Weights of a small audio embedding model: waveform 16khz input, activation gelu.
Rows from expert 9 of block 3, named by matrix and row number. Rows with one number belong to one neuron. Each number is 500 + 50 x the weight over its row's rms, rounded and kept within 0 to 999. All counts start at 0. Numbers have three digits each. After the name is the row's rms in percent of the matrix's.
# up: expert up (model.blocks.3.mlp.up, 32x192x192), inputs 128-191
# down: expert down (model.blocks.3.mlp.down, 32x192x192, transposed), outputs 128-191
up.93 123:616496437563562487450481420502555453467463454437499432445472359439557497582515507599511496538520557571453534460517470432496498500527426487562530518498449443448461526446470511568492591490534502
down.93 100:589557467428419561443394460448518465465552451448522478482524425453541514492496536531493506435554400450534440527508510501503519422554538526507510575474511537503522506601511498536475496451558611
up.94 055:511478339471461489567459513499525601458546495450464478517432403534553441518550494505431532534512477573543449561511519465419475468538500451518494560510442520559523504489483530497447467511500550
down.94 056:488580485444465518480457431511505511482478493445539523503514454427448527452490586473532513438451473443386465560538507668490534533582580556431424554443543538480485418562459451580433510484426521
up.95 058:533528439526495439519493409525413530402496491399566456454465428477582423540470492548504471597472539615493494588515507494401462509503489499543589615478461477493488380490493537516502562489465543
down.95 091:569521460457430564472420453406487457473499437432513488488505443463446494458479586455472485464589390476494494545493518601489538491588549541505459585463535523487500444590510499561491521424487577
up.96 030:551612455508465494489562466478376462505463520510525478366479543496437552482455483568471478489488508630430578544502471551521498493473664531520527552508561554371483525504495441579562463428483529
down.96 030:502508487525616492478536476276508535582502530463506477465552503473627423395452430550422447420321435499515579514480514492505497468511418496446468461507499468415520537515506533478535499473567538
up.97 028:513587560518560488486505473464662469682526467486465524541536519498477426475558577475553542384461480524575554364512510559538565525566479586562508437469578472457470504522472547482510534509545483
down.97 028:530408511436551500531509487552516442481483521501532515538559509426470620529493528473539514572525553486527475433600478517549465579393462522493517508517526449516456486466496531473598517480556426
up.98 080:504455542555533428508540528433509459474505464506500426495493422490537455489533466503428575533479454610467612455556478382547516468473469508588511571463454465449500445476515509601573565491534534
down.98 124:560530434411412608420409456449545421449552473464462511531540404443438556444492531522523498479591405452586473486497493495568512458602521558481536548494531507457530459634498449549458514432559530
up.99 130:501526502465450470497519471461396540455510441379583426528480492566528449497421493553471451533471436563468486634479557483536564443481569506457536602558536532517529392527536491560481471471497599
down.99 095:520550436579496443476521406442484499495483516426490449493515432477423415440492538478428480437513469494532558555463503561478482538664482508440491486414508483400462496556430425667483580437488481
up.100 042:467349503435517488468472548533512519442538613545479586604354521525524558475561452528518466596545524356477390548466565424511416476415516500457522598578445559551466540523482536549445463493501513
down.100 052:455547467560446464518522525554481545452485430508516502440440643566465466472539469490479523518557476504488488575441508527388544491526524402493474467484510514555472534469541431515438471489427515
up.101 121:459581535433459477516513434454374571512493462375598395541458521542546416524422510523468454497425476557501491621483549510550579454476583518494556568525575519517522351508542485527548468498469567
down.101 128:555574410521482471454507414396489486517504503405504426477560413455485418498524552458439512430558471489529559532455454593427511517644490476498464512415520490367487453577425435658527584426522526
up.102 023:545549491598514461432545466432443463489464478546528435580447575552436509475510459488402542477535414614471614520501573526526532515593491437528436475518414503479461556554509549504539483445552466
down.102 023:559483498485580553424507488397506477565537512434529495451526420487543509499535381565542495495605518526576545508518534446515490506440489492459631551655537499454538518550497536524566506488649502
up.103 020:491619493573533458535517498514624511555486430445514417468646444543539390505440487489481521420482508648535602470506469544471570520504468498520400466461444468494515468450522471495527510536407486
down.103 027:531446529431509551403488472451466447518540500499477470508535400465448545495441513448509455437512502506526521441556514547568525439430467531516572464521563477432465480570467489518558546471542507
up.104 161:491438496520527494502470450456518549505550488514532496515417428581543417535558532420528511466476488501538491470598513508468464501537462486544454487465498525572544516511405522444523525556519459
down.104 103:477554504561422347502520523543499560459507493545569443396446527518611493602547476434436483518473460422444471497569470521424489501477577457500524511483503511514439569483512435572526515505469589
up.105 202:504527519506491487492563382460407591521451617427555466609471489517542484496453466539519561443378586528542487459499520486545475422435572480534510497453556551469494423514485532532628459537478600
down.105 189:481482489488412461500493483499532552436566451517535472454450429577480474494614420519495540483488475420550450483565451433486503411596459431487477414427577603564541534507421398494436479571487489
up.106 027:526469455423423526543442447587294577410469473452565499454520507493581515530456478554529450699483493495502478652540501485507463457463543466509566547555495552458492436486522466586480516470449524
down.106 022:480580501538415515441482445419439533478527494503468465495468538487427446420441556523455515465486427537431472539471501523350513494607485438488499607462514531449487480474557474602468486477454548
up.107 085:511587556620584441525529486461513486520511498412535489481503440465597363501490442451354607449540515499507562475494493417557519510468481478611484522437437446517524467384496535476564577509532546
down.107 110:553522445413474604422403476426530436425543451450449542527572363468505558425526424574530493460536460432622455485502484489543500437556497508458573492465542543451563532616477472510402492494600526
up.108 094:455496486462448476507508424473386576517500463439548440550470549587519450503436492588505482532506490524531443647436550537468563443497599480466547541597601575537525448531523445612452454451463554
down.108 074:515493475624501436469582422403469490505457525477534480474545482495481404445503456548401453448378543550506577500528454571446485553609513497329468471467512470409476501542481403602498524480522493
up.109 076:483559494418475453541495444450358549527459473363564408511460449509576420541461504533458462530466517622510499625511483521476561471511531476547576566546584540478501343528537460578574486519456577
down.109 094:570542438500453562476451431358455444502484484411534433479554418462479481417472563513439514465517447497507516571482479603461521505607534512473450562447503511410471479569481469583488550398518572
up.110 089:464555494494491441497490456522446562423524425394508471514471484561560451493452392544480460592483511584512493631482548527398507488532567501491540602529509505527561406513466545490431504449500536
down.110 093:547498437471453553464471447378502424468467457438540481479488419452442470446452527444437455453596451528508553556517499598488524534613550545459460565486545477429488457587490462604475509441501546
up.111 111:584438470527528489469485408470550497497547486463504454530441428497533443521578518511471521469461520556589536427552465453462430461552459491531497549477463499502521569513448527496480557556552504
down.111 097:506557498488426526481469510501473500443506431457542481411509455460525558527460546482488474514543381433428455566495540531524501472518532487520484570463498539513482498536544478572493479435465595
up.112 094:477574540604578449509539513449524472554520482446528496483488423487569377485513446459373634464558490508535572451492495415544526494463491496595484537438451458514518493382501534486531559500549520
down.112 116:527493461416458647427401463467533431438538452482456553566559395458477563407564457567540492474538481446622467451500482503576505453559490516449554487492544553459551559616471469506390489484614515
up.113 061:503474435468448531516496458550379519380486491450560496468466497498511522507468481588449447634521466577419439655456536463434486470444589445444558578568512520452500442525517472578494500455475540
down.113 073:492569435541484500454490446368458533515484495450518452436498465525470434458440549502448512439545397497473546583440526560410553521637490491487425541501507506444500474553472466629476535451457524
up.114 044:486658525507561516515517513473660501662540466429462481402575455468593361480521526492566567353485521527538556374509470555527588510483478552548493542416467487522530481478493525453506568568523508
down.114 046:505435503420540505504484487518494451476478520513470559581557414420519592505520556459558486486428527501498495436584458530546515530483475584473582439491553506467507522523475569453520469503550506
up.115 134:435445456473512461536506437500454573473504486492579516594383530636538433527493443478506533450537472525510469558538550519429480503552551467537480477554577551621526525501426539499457462552492521
down.115 108:468495502532365402513513489477541521467534486520499452506391497561439435501533484484455451444434454474512504532617466496460498524615562471399470514465532524525525484541470347555523466526496513
up.116 093:499557450451494463502524496447458609532545523472536448535437546572528383509457493488486504406421456561494513609500559526404584480521557519493484559549534508531544446547527548488486459477524572
down.116 083:543528438494484496489577437438536446562469546463561495504578508447446444554501573458512516476536517504460584476545405643501509566529494601400448519453523497436501398550451467561503565531531513
up.117 153:532547424503557461453501517517550547404566543506511499516423498557540430507489442474470494478468411530417514588500566435424507495516568557462477631463369409539539513471508637465509574474574539
down.117 163:552531458506480487453548436503537431502476512484494514529542430373421484521511597406519476478614500542468553464576454587559511556553501599466473544448498481474482413551470519558527585480509488
up.118 134:610561477523591444472508351442579503552560552463531435520467393448569404537547439524475566471610574531454564419478481458523545443494505544543473526487474500442496529479476552452545559529569520
down.118 111:547501442459490578457373539458517442407535436455478510411509404484544570459433462520481485469534369494486465575478552521502553474526503447507574606523468515438519541575550539539443484444528552
up.119 099:536611542512513442449539459480555519466508485454543439490446406436581487553428531514507528492466457530588532508462531447588543446409474527596554524442528485491537447473527579438579572539538599
down.119 095:581523459414456597448412433425485479472513455425529508492497445480437516466446571459500467446595416442444488540482564591552540495527560530523452551485552540447506489577528497532428514401499564
up.120 027:539522434461478523627526427570403527450450480372545485398563471452473434532447540544459440634564547582497444588455428411549510464441529484490533472495496511511466407492511499584451514497488561
down.120 029:545528508431425527468468459398448522524488479482449491528524432545478529513508512544470503357427448444438481509490514560514543503616446530461442547488514515437500475585493430545400477432497519
up.121 117:480407471439438504520475551508444512448522534532494532501422552544465559467496440601433476548521436473474438626482539479449438443459585445463576552619522570492516532563556460576456434451490521
down.121 118:463554479589501468498554469467460594509447507495544446457539592567466427469463530532476527554515468549443539560417547512474504493534489469488389478476474494495473514457497453534428538491450487
up.122 082:467567491461488473501538445401473510599502481472512355464505439496572410500490493525503515569464540564542572487485504490581571456467521543561522563498555516403545338544516470601622546488497505
down.122 118:572536441467522623431442444384471399502473471409484441497581392421514528406499505532485499457556469524555543530466504569537528512594521550451509513481512464341495533562500560570478532415575549
up.123 048:513549425508517484525489496496416563418501492441541487438485454528599371545450467482462489501452422548428456643526565504437593503509529486503519551503469513561529384522533500450479485516488563
down.123 045:544552460500484547516487431444453488513438543448508471505498427414443451428466576510489529457504417492454531514488499641556537520537470581390431546470521478428466445540463483574466544462514547
up.124 025:493527503496452461512514419447551482472511522581485484554501592533378502452517473553494515451421449484501521508495450471533512416523551496486489502517629500389537560547476517501509529447510433
down.124 023:499549469557486477468614549519506438490440460492465505369560413453588481556521415451523479559506446562514533461551495524408533543432481438415582516483473537519549468558502528582511536519505457
up.125 015:464514515372482465502486480493419505409441563523564493513455526552572452571479460513617491517443557421467342641511480410534530470458465503472516468558641548600458462525454465475463476402479482
down.125 017:492501511546496452544566456462551472471440529549455513481513533437558466462507453501500442565394451525616613481519452498383501506639511542455479428480485521426409574455445429491489461494478588
up.126 092:528570542601583435501511478504540517459514493434505475463460416476616411556520439511450573489523512545483556508525492428423433508481496464561511514457418389524488498428492578478533610551531535
down.126 109:544515470407404576434416449503529477384523496486514560542508427409450562434478505546520479465508436438468470512560513519552487457562565539449508561481521522544498457577514525530476467501510573
up.127 165:429389468437463510534476505507426543452560437469534524554421530630489484480495466508458505516566446444542429617505539483398502435575509432473522488576571598612543521518491460491398431512478535
down.127 163:471507471570436422566520482493431534475481495485553419460453549538453408460461507498398474506521487538480531597506523482494497537584573457454401536467464502468466484453509411557515535469420536
up.128 084:479490506494480443540507478510369560477444434332603447489478427491608477553485464524454465530507481601507513603539491505436472501529462505548567558547522497503486376470509501531514517523469587
down.128 090:567529443446419566502399433381471477459494485426540438495496434485477459451479549525441504468542382486497505574513469557479501475632545521484447597453518544472486477569464456562495546416485589
up.129 111:564569435505568480480494501524575521417575538483500469496418457539551450496504464505482514509463428531430517559492552385448506463520554533469486624467362414537531525426490628497497569461581543
down.129 122:531570482486489489429518438535540426454495535475476555517539456370439492512494570442512457506526496501445513480557489600527540536583540604440475566419486472475496398538452514565496576465493486
up.130 105:527576453567537410536543472507455528578458509464543449389457440468605420585467502483432539398555509550457562496496492501501574524480504570616514551498468435484496378487557531483576550543500543
down.130 132:608519442430479603468383444358494462483527510437512463483516411468514506430488510529483497447558442494532473575496495549502505470600565523502466587472495530422504499575505534526521512414573573
up.131 130:531556414487610466535460517508539573503565533443430501461412478517533456475501503497464537435476407532482488536429523432436469448579550524463449596475386474515528593441513628500487530454537515
down.131 109:540549478526466436478580440533549448472505579536461574526572513416448463546477555504525484485482535476420512443558433579517529536563499587436480522437512487537479327505443445543473547525508443
up.132 127:453419535444478498536472511503434495448549463439566500466465522533486535459476433572452444555569425507475462616432497469485480403474552419456593565609546562489549502552560465544443477464506513
down.132 119:464577448587484482450550467418435509512456499467525423436566507521450423464432519486379505514492471580521587529408533538491532577618496466529435495482507440459468479502484446613447554429454514
up.133 055:539547409528541470515516502496550560474558486420491480516469425537567403508515473460425549489497407555466485566489531420432529465530537467520453611471365484559519499471518547471476553508544554
down.133 054:512624487408482552457460403528525480442485542460486480499499411404460516513487588459531488466509453461343485534534518626594548519577537561438482567436521542429481454567437479581444554494485501
up.134 193:567494523508537468484496393483508560450551526520573449542401481538553450580530479502504485465459479508526511486567487488412454421579523504522453548472491505506575537520375529503496475515564513
down.134 135:520464458556395428552491610508469468420490400501576463379431484575500492574530390536420529508515412469451491515574474441543439478377506443465548514547498538569452533468539404534486463525461555
up.135 015:508580573628515423637529463434491503492462465520484465478477482492539496434487495580490495519524491583498499561507416441541527478613470451488470499481509483541462489479494500511481572473462468
down.135 017:523469350433591493405475398456526407519521507516431531489548516553526510491484407546520415445427450504528524511555533529539447502529499500425576449506523551534506489536477418447513505551625501
up.136 064:501433458517566468475522486466442547444513466420556439551423416564571447523469462476469554531613433601472510536586551375461417493531504485552479516494506483562515498479513532579503548553502604
down.136 063:494549481445363509464458461496560520440558506468452518531409406460435516461432629493547429494502395419461467522526546504506535487637554509448516506459525534449502460612499414630478512406488509
up.137 103:462551467421517454571526482435424632585545543466562439582429553596538378506458536458478540386481476517529472564449543514487599430506536571517462507562579567536565431548516522469507443512483577
down.137 085:551519454487460491450555425442511472509496576465533498521565515477458454513520563514491502507473572483507550498544370605470503539578573570366443545404505509469504397535401431575464550494528519
up.138 037:504408452425485512515430499580377529360490461440529581522431484554521521570487501560503487708539519532401422646496504439483444477469514424445525559577498537542491473513500484589471492481473523
down.138 029:489522453541468493501472474494478576485531493521470416465451561535452473461485523529476515456428473469476470551459528557398539515630487461533489574447468492509524474550511429510402460465443501
up.139 148:527582415485553464488517492535565556449539564471474516516446514527530413522464489484504488457462465522415512578482573466440490498522575578456476625470390423509550484473511638482515572459571524
down.139 142:581546472502507491415554424483553427519496540516475565529552465385442466524506579417525463483576510542482549453555451585508537532565512608453482526456513470480497411578471513551501566471548486
up.140 065:501481428440468518485479467542412554406522465426551502562492479539533484514434471556510444684545479546485429630464527478441473460435590472473555570589520520495522461513536453557443507494468546
down.140 070:497589501523479516447514445430482542507499470432529453462490442466442433424467589431453482461511469497435515574479545606414580548629511505491443510433536522468488433566463429659456542461464523
up.141 083:431441454425453525550428565503483576531564571522446534601370538607479522463510502512516483418450442451564407542486528500435455425519487473506543495578535577541531551550527495479435375494484519
down.141 080:465502533559469430580588485552475548511468546560570517500500688570489436497510465530480561574430567504412499526499475524481516519496519511442429507471480499559472433428459439475439507571447460
up.142 052:513453406437518482561440496524500574527534462442466505558432406535561446552538508456447572484612466489531430514506490429492486474502467469536438521516424524630512509463524514443451454552478561
down.142 036:460580539410447505512455471564537547427509521515528513547459530503445478463530579544551496449322491413372437537546517611499517504599583569493463537395572537493460496508453439534464430530377507
up.143 097:514501432473548504576474468476482538578556530430547506547507423524539443519476550453488574426554419480558475484489476426572478441475434545543448500465432522556531540419474548433460488635508530
down.143 095:459542567458444522445457492596540488427535487509421562488513486471451555501511556496545425543450547370456404535528510557480564499546547510420518531442512542521506400549449452592411513487470472
up.144 046:490355486403465496518471465583385558362472511488528551501415467502522538538526466552490489628554511500489428625505527414475446502479525414478521562561491556595495537481502488560468521488438510
down.144 032:450502449599443506533496496504488586520533502505473428421425600524459453465468500543415465454418463515448444576454486518418535531606525477459426555485474526485472466517536408513472474444421496
up.145 046:492391461430487490529469529554346529397476506459504567487436469506561559547492441558481441587564509490455410622498495415456442510460494421486568586566427540543465475520490493528471481491436531
down.145 038:447547493560470482538449487455467583534522509498524492489459563600446446484492499534423517455479452483445513558411526498428547512583550471537439570493447508533482468480508441524468468493437534
up.146 143:430399506390493456518473434515411575465502466500539526600407561636513439530516461461524526485565498474509438608519547541461485477554513442519458481564579590631530503528469508478464455526470496
down.146 162:472470479543424387520549505475514499423547489562497468486423507555465436501541473490433471492482505523541516555567481464449498518610571439456485510453517526501531489515464389558513485519487509
up.147 026:495475444446452461542492507535356515391509545479578514481473471494559499581474437536540404645542516541461424624570534471512517421479493436468515571565510503506531454489516479549482514454454588
down.147 025:522531449560452483547452455431506489514486423463507473477453468501459443445481580491411516434433436530443518521447509606456494473644475516516458626466535523468477520494469448600435535467427591
up.148 105:531376485543507441487550517438461488482514473431504467497415427533530465536602479542427583518450495600506554509552444385405445481562430424535506541543486516515493526519497461518493479539521550
down.148 109:532521484433424585466428473453509472449553478458530464489533479498440507430453495514458488515504386460476513562507498525558460469556560556436467618468498543517508458571501467550463540402550550
up.149 038:519586498552532446517509468483563520567462426440518443449576433471544341552483517448475568376545499612492635469504505514481566518512480499587463504428467476558502477483530528471538610506514497
down.149 045:534506489420489520466462464483508443492536539524457510545503366455482537537509566500536500440535478478545494489593486504573506501454493568528572499504551503432507476609479500520554488478588494
up.150 110:522633444516537473477489487527524510416539538474560496476469439491571427517437428494488471519488425542419543580506586441471506494474552576487531630453365402497518469431502600469531606465574538
down.150 113:579551444459519523435459441447512438476516501451476517482539411397475513490481573419517486487613448508473518522509516590506566513570506545491492604451470478456498435578487540591485570437535535
up.151 073:540648497508481491450506461475446499462475462409536386446504440474581486534444483530478462575418428638427527596501519526488572486466504473508558555479460484461508383477545449531549543473482549
down.151 067:570577434502490528430491428381504452531500503446470439467534390398474448457477537479501514411568434503499532503487490577468553528569452534488513548463538485401497440588449491651530541469548531
up.152 103:539540511495551488461490353504408580494496450378666449564535445527607482520473489489537494587502508521497478510507536467483440448456475490569513543505493469498499477414487577470531582523502545
down.152 098:454562521401462493485462515497528530452597469504462470456482451473509464521570504472510537496457480421497478527516418523373497415576466533497545536431605576521553469617466486624511531512552483
up.153 055:459438445429460517521459443571347554389487486415563533541442501498522491526471467540507463637498481531499405660468518465425430455467495418507601554568525540511482468509492469556483511499426534
down.153 059:480520494531446490513477442419470544507509471477520446452459508529453438411490557491404504497466441512433508573471516557396553498608549497508424579471498506504490469523495425590475528453439532
up.154 175:532563417482589475510474502532541545447565543476466500516409500518515450477501485476492500467470427538442514567464547409448462463542565559449463631442362420510531556422526683502487555462555517
down.154 184:552554478511464445441569441535561442473508554515463541525541442398431479558508597439520464480533531506468512430575451548535517546579495577464472515428485467525480344537428464548501576513502459
up.155 112:545559552614546487542541461475539458536485488425555471469527395470553452504496462515391632499522523531537587409447474409541523498495448439594457471463483458515496553321451514471515560473530516
down.155 100:521524456431483616422421472543530452454534472498445593601568434463459570447544472561513477448535534442662446425488513470584524467532518490467560486499515520501541561573529491431377464488547523
up.156 056:501480434473443471558493458533375553391447462419557501462472469461538474542486518536505438654464521595495466625491515459424462491486531454489594588551517514496491434514497454574501515509488567
down.156 065:544551443497462554481439447373463512519478453437503445483514438505447472438459573496407507467552418513461522553498505587447516519599522503507435590473500503432485444553494449621472541415477580
up.157 144:475503455513609432575530556430448562601507481435580510525484477514520438498482498381458597388563482513529530511464490425554554443482489527574490493508457515528543530330526595476587468595513520
down.157 143:553518510442456533445416479551582467423573489477401548497534415483440553487520543517551451511485546388551409500496494472461526479583537516445497539435481520500524396577407424574440550439460450
up.158 185:509567408486598428531471484522499557490552539471473484481411495499539461505502509484490542412450441539487496557457536417449479429573586542475456595445382433494494596420527681522549538486528533
down.158 186:564563432515446427452548444550553489475533564493442556495548450423455497594511588461538478469541504475474475435557470500506505505532484549485472522429464488557466358528433445548491585547466476
up.159 121:514587602660565443523543460487551448504483515468512502453496450469520435509543441456324628467499470503528597447482496459523516512527494463553458496438445434515478552352470509446514546465535505
down.159 128:547489402442463604426436484489522447461540453477461569533571439489478551443534391613510514433588459450593475454480472428601489452506491471490549470518537540475550563582508484498384456527596545
up.160 027:466563509486576478507520551425620464592553546491401510502388538571486443481514523442484524304378404558514569486462546599487557543554465570490466520485529514521514519550474534492491489474503454
down.160 024:436433479451537490534557477442483490469480558491501525483540479436555518471521489442555498612407580471512528507628494588596483503421429557465531521490445505427471479477518562463562471561566473
up.161 181:430441497374471456535483431516398587497529457477535511544435570634494440506497482499537493513522496479528431636484539558427531463583527490510495489579607585594554474579484502490444449504469509
down.161 180:507478474563455371530603474455474466474484506552524448487465532542472394511525460496385487485448558549504551537556450525444502566591563458426459503478522503493495456496469410560529501529476512
up.162 130:497499469535476492442477447542488535402516421449507550513514444550518457448450433519523471630467443564513470542502558489466522488478552468456532580496432479549520460449450520502420546475499505
down.162 121:486573498460506463428530460509565515458537508507461518492488400442463429477507558386540429477554529500492537506552524568429552511635563551532449513386565510474533413554399486611526578446482482
up.163 072:521551524564542455521489471504526489437474458417541461386520393439577427548488487520475516561515510612461568513530462462473453548501456477559542522459401401479486437449473557535520639500506539
down.163 071:554558453402434575441366427449491474419550484451504511518526392427479557464491524546524503453532457446490485506496503526517523439575529523484506577470532538486481456605487514546462503454543540
up.164 091:504450494436454487512517504510311542414494528462584496456428517515510566519416472579482458580515465547430415644470536445496513448437566437434568563639515560461488481539547446612526467450462542
down.164 103:495529465583516447495520468424457577524484549472497418461469552571463381418497475527406494469475425534522539589395512520455513528580500481476417537478455484432477495508478430584484523447468504
up.165 025:541521448479486480523495357590462508421453456467548432552463555504506428527460480533507499613454577589437488641504541490518531503515562399477545487496556515502435496548509454628535586525453506
down.165 018:500531543529459498495487474418486488582529434496502509457498454468551548475500405575454542395416423524547474407528397490424588546575469485480605472471501456537548428526453473474470463524550527
up.166 140:506516416508589475565471470485521511557512481426543521495478446491515467506505530397417635432643401510549485502453495432522464477547461482537430477451419515533498605337472560377506518574493528
down.166 131:476492573449433494480462539611564496382555491552413591499457500533433565463491429553522415493402535379437407562560489444500492488509550501414549561472482541539533360535447426534437462534446463
up.167 052:484439442466467495516481459517372514415502490479548489508473505497493534509461456552494477646543476550461451690455529471446459442455562436455574569547520531454514477522528457581456509430480526
down.167 063:525576440559502539453501462334467523520487501433506431450526482496508429440475514505428506471566449535535534570438517533402534536603529492444452576502495487431501475555494434655459544421484548
up.168 124:444391470398478473519446480523393573440535466497541538572404511608534484520549482514518514533554452462535397622525538494438487462543493404491501478580549587646508513530495475512436445547456535
down.168 120:464501504563402416536514476503465548426506515517499434470412545569450429482513505540427478515460505515515496583529496473454488519600564450434445557466483529486490463480500370560505497467419515
up.169 026:433417355393544537471427576485537533515533517500356554632484459550533478469611511432514471540604499427479443504517524413490402494523464469505504508460501539685508521475491566483477457539484496
down.169 037:461502558469392526538460499600536527403475434513497528561460537445503539540502542510565544509534500447452472542550514577419538473563540501521548500497524539581495457508519468529460420530375503
up.170 023:517576447538533489590475401492533484491449512470501406454544406433572422608443542506450526575512563612461558532509502494508499503509463515541471492445435454496489400423489439545476591480467494
down.170 018:478465431481511548480434480452457443619573452459457595549531502441503555440512504536499514409438490481468551489502479533489553480588476530434498550449591468455506533513479499487519471572553485
up.171 034:471388467444477509461474489546521526411558522511502565558447479517553463556579477506514487578490542400464386554493562449448457492456528472478457573521459509610499490509485503475480446568464521
down.171 029:482577460573360461546525508578506495422482505518532463465426622517489468521526508497462528493575441478450481589495462543431533529505581438516453508483512505538480484489518464546441466446440517
up.172 020:526461501522547460509444384487637474548461502509550495520459505501488377486590530470545531475510535483423469502539604431492419541578486429562454479413488488597479531437439549474492536525537493
down.172 025:483514498497428519494515476570503480485506477539560533455436481434520482494497531512561482534453536419448497489716485516518556477448562478533600513476523520551489483516548535472553452499509486
up.173 037:450398509436515466448484481503531520487536605551430554592317495516486518480568450498477489440516464351496405507462577473479415467491528521478509526581489564524533520537507539432455457494512507
down.173 029:472513481548441441512547520629518489456474455491527509463500627536561463568476500489500505559561574575419502504487532524433521486491503439522436456486482563565482478423563471510445528526437500
up.174 166:435476508408475464518493442511409585471529446432568508562435555637514445506473479490512487517533481485530437622489538545467542442561549479498506519573585595590554462561488499491434442506483532
down.174 162:486501481554444375515586459462488492468498525534521444502454512530442383495521501484413485468456535535509550560530462538437493544633545471429450502449522503455501459515453404596531505504485495
up.175 015:461512417409538505567549544466567475537451546473561520487485460484502398561552553573593595578581573507462538423548502468506512441550517541583513519430554498507520482512392511597514520501486535
down.175 017:499478447522496584493460462506585503529472532557456516564555477561512561479533448555513509595374535523574415500496501518511552512397492590508554508560513516443439589614504525406482406459516486
up.176 053:469444453394461488533478590545385564433530548469516579513386480535528523493464485530515462507443495482499367613510518458467470458456495452466594582582483542512515478529514486479468386554456536
down.176 035:451531490533493481539481475511471584541459472495551492486472580541500417453510561553448553516457464504395529534444522554399498482607474476481359537468446505499529470465496451529461507512382515
up.177 140:463483534391466480514494487485408565471561440416564477528456519602512474477458468550490462536496473526508453650458533512496563424502572468462532581598562576556562466567544479541432459471495545
down.177 125:482523444593467445469570429413471493472436500481541464489522486503407405474474561447408467471507483559511597547476464589477477595629521483439423506433518460402451465538458407623484573457484506
up.178 061:531472434476441506556468514499478540452492504397445452481460405485546465550503513590484460607482534586519466524542486433451431492484487517518554592509452479481479417492471496559489536484505550
down.178 066:520590510448459550480412412476501489476528468445490550523567420421487520418487584529527491474465467421460444509521516603480558450605555523457479539450550532494486506566464471548429505461467530
up.179 067:477473439415457480548486494509393610518531551491531477614380559581529422490475504510512524433467472520533411632472540512396533442536554471487501521555567586573534493523510517517444411495476562
down.179 076:498516479535409437500581457470485518497474547493582498475528588508456423511504548508465512518468524503464548545545409603433517537540549530363450545456473508535480387493453417552434542565469509
up.180 019:567544455475475575531511436556391495392512541462533496377607462464485530475506547482456480605497526558453485579501568428567515521465621559558551583566417492477507521505534465566532453517565524
down.180 022:588585430491498537360458455426472532480462536472469466417466521556495440485481530510417508452522419506528482486420563600410470504433468475508451492462512519466474507531476466564389517407461517
up.181 160:521561414504547464482505498520543548420563552487519506518456494550524420520497461460475496473490414526424514580500547424425512491514555555464460640466367415521538544463506626476508582467574524
down.181 139:538553455496515487432543439522536430489486523479452538543544417360432485507509591403525467494612515541487526466571488577569550557566503599454472538436487472464490395546451510567512602472489482
up.182 074:489437489457476462506517490443446534485509418416543417506507428507528476511497474545486473612517451612522511603501497488466521449485510466516553583555582534461534448512523434589509502475481547
down.182 085:534589423471455589441475425382477445482495465393525420494553429465449490423453568498465483488579413525538555544461507560488516532614531555491471555475543498408496439593474482646479578414516549
up.183 053:536549489528509505529499475499511500497510460403517441469524369446625435496494486549453489543471534599497578472526445423541499477472462539542522571457438469444501394479476511562543585491521542
down.183 092:546543468394453614448377439426483464449507481415511531551563436444512558430490497570538491476499470436543458507500508573532525438555532533447510549474515544453517502583486485495407495429557543
up.184 113:527387515553498452489512529471521441487487455435479443430490383485538504488566457550479523586466479595472570493554460446487493495528424429554518565498470479456486482513507456589517553475522509
down.184 126:579544485409426628424412438409499447487546473423507423505591425484471529473476561505516530504590425436543476493493485515538485449566504568511470556466532552519517469593493462565465550437546552
up.185 100:535644496497496449497517419478417568506487508376590397512505420488652465570431490528470472512477488532481513535521538491502537470458494523569579540482518455452504391435541550507578563531512582
down.185 096:558568476429421553450422457429493475478517497443506471460538418403502496479528504525513516455504448429444487524504457556429505442595475524488522547429543522466489485607472522594494539465558547
up.186 051:468342466429492542491446547577482534451558538490444606537444488522504560488539476526530466588572496403489399590475510418506394477422523557459548653577429542539487520521512505507440500512509500
down.186 063:461542465524426488490485513549488563454475453501505470457471610533453461469504558453466497522580469480483473579420528559390532492568513463534451498502493544517470524485547439556424505479380525
up.187 097:439535546403455478549509470480368574510504469353564403540469487547552418525441492525448474512460504574504475628465530517503598458490571480508573601579580564528529374551548480522510470497465559
down.187 103:548543421513475534453461432359486474466472493419523450486536413467460450431497571465424502482528459518532560558475492587453489541664525509448462555419491486389480468574430448640486585417537534
up.188 173:502507439511482495534472470505431556421476488364609486564439462543550519526487493499488534553478449510549459540557483431500425410485515437538518497479505518536470517430497482467508451601476618
down.188 163:418487519459377455536460496551530572477566458571504531537429532533441450476531514461482459506441473405477416508557470477479467454537533490511455519416535596596526462527466364469468491546413486
up.189 043:475476481446507466509490542502556547525558570510453528565379452578549437515565521474496592387509471441516408532509565516471510494552469444522452495507480557617511523463467543426441456532511530
down.189 037:422530527499449453592535481544453526395482525530557482511488581499495477514550507503501494511442501482413498533597467544504487511457503499462480501476538500521471459470509440521505488591460513
up.190 116:520648522497535440496510451492393567487467489419589393538504484501597477558448502519466452488434478520497502522481555492523558442430529550561565548507515451501518416438558549492570574494500599
down.190 108:549549484472452519449457455434474457468509500418504424471576419399490484519546517486460544450481481467500518511490432587432513483597437486480530513428557524449486459591446478624514544447540526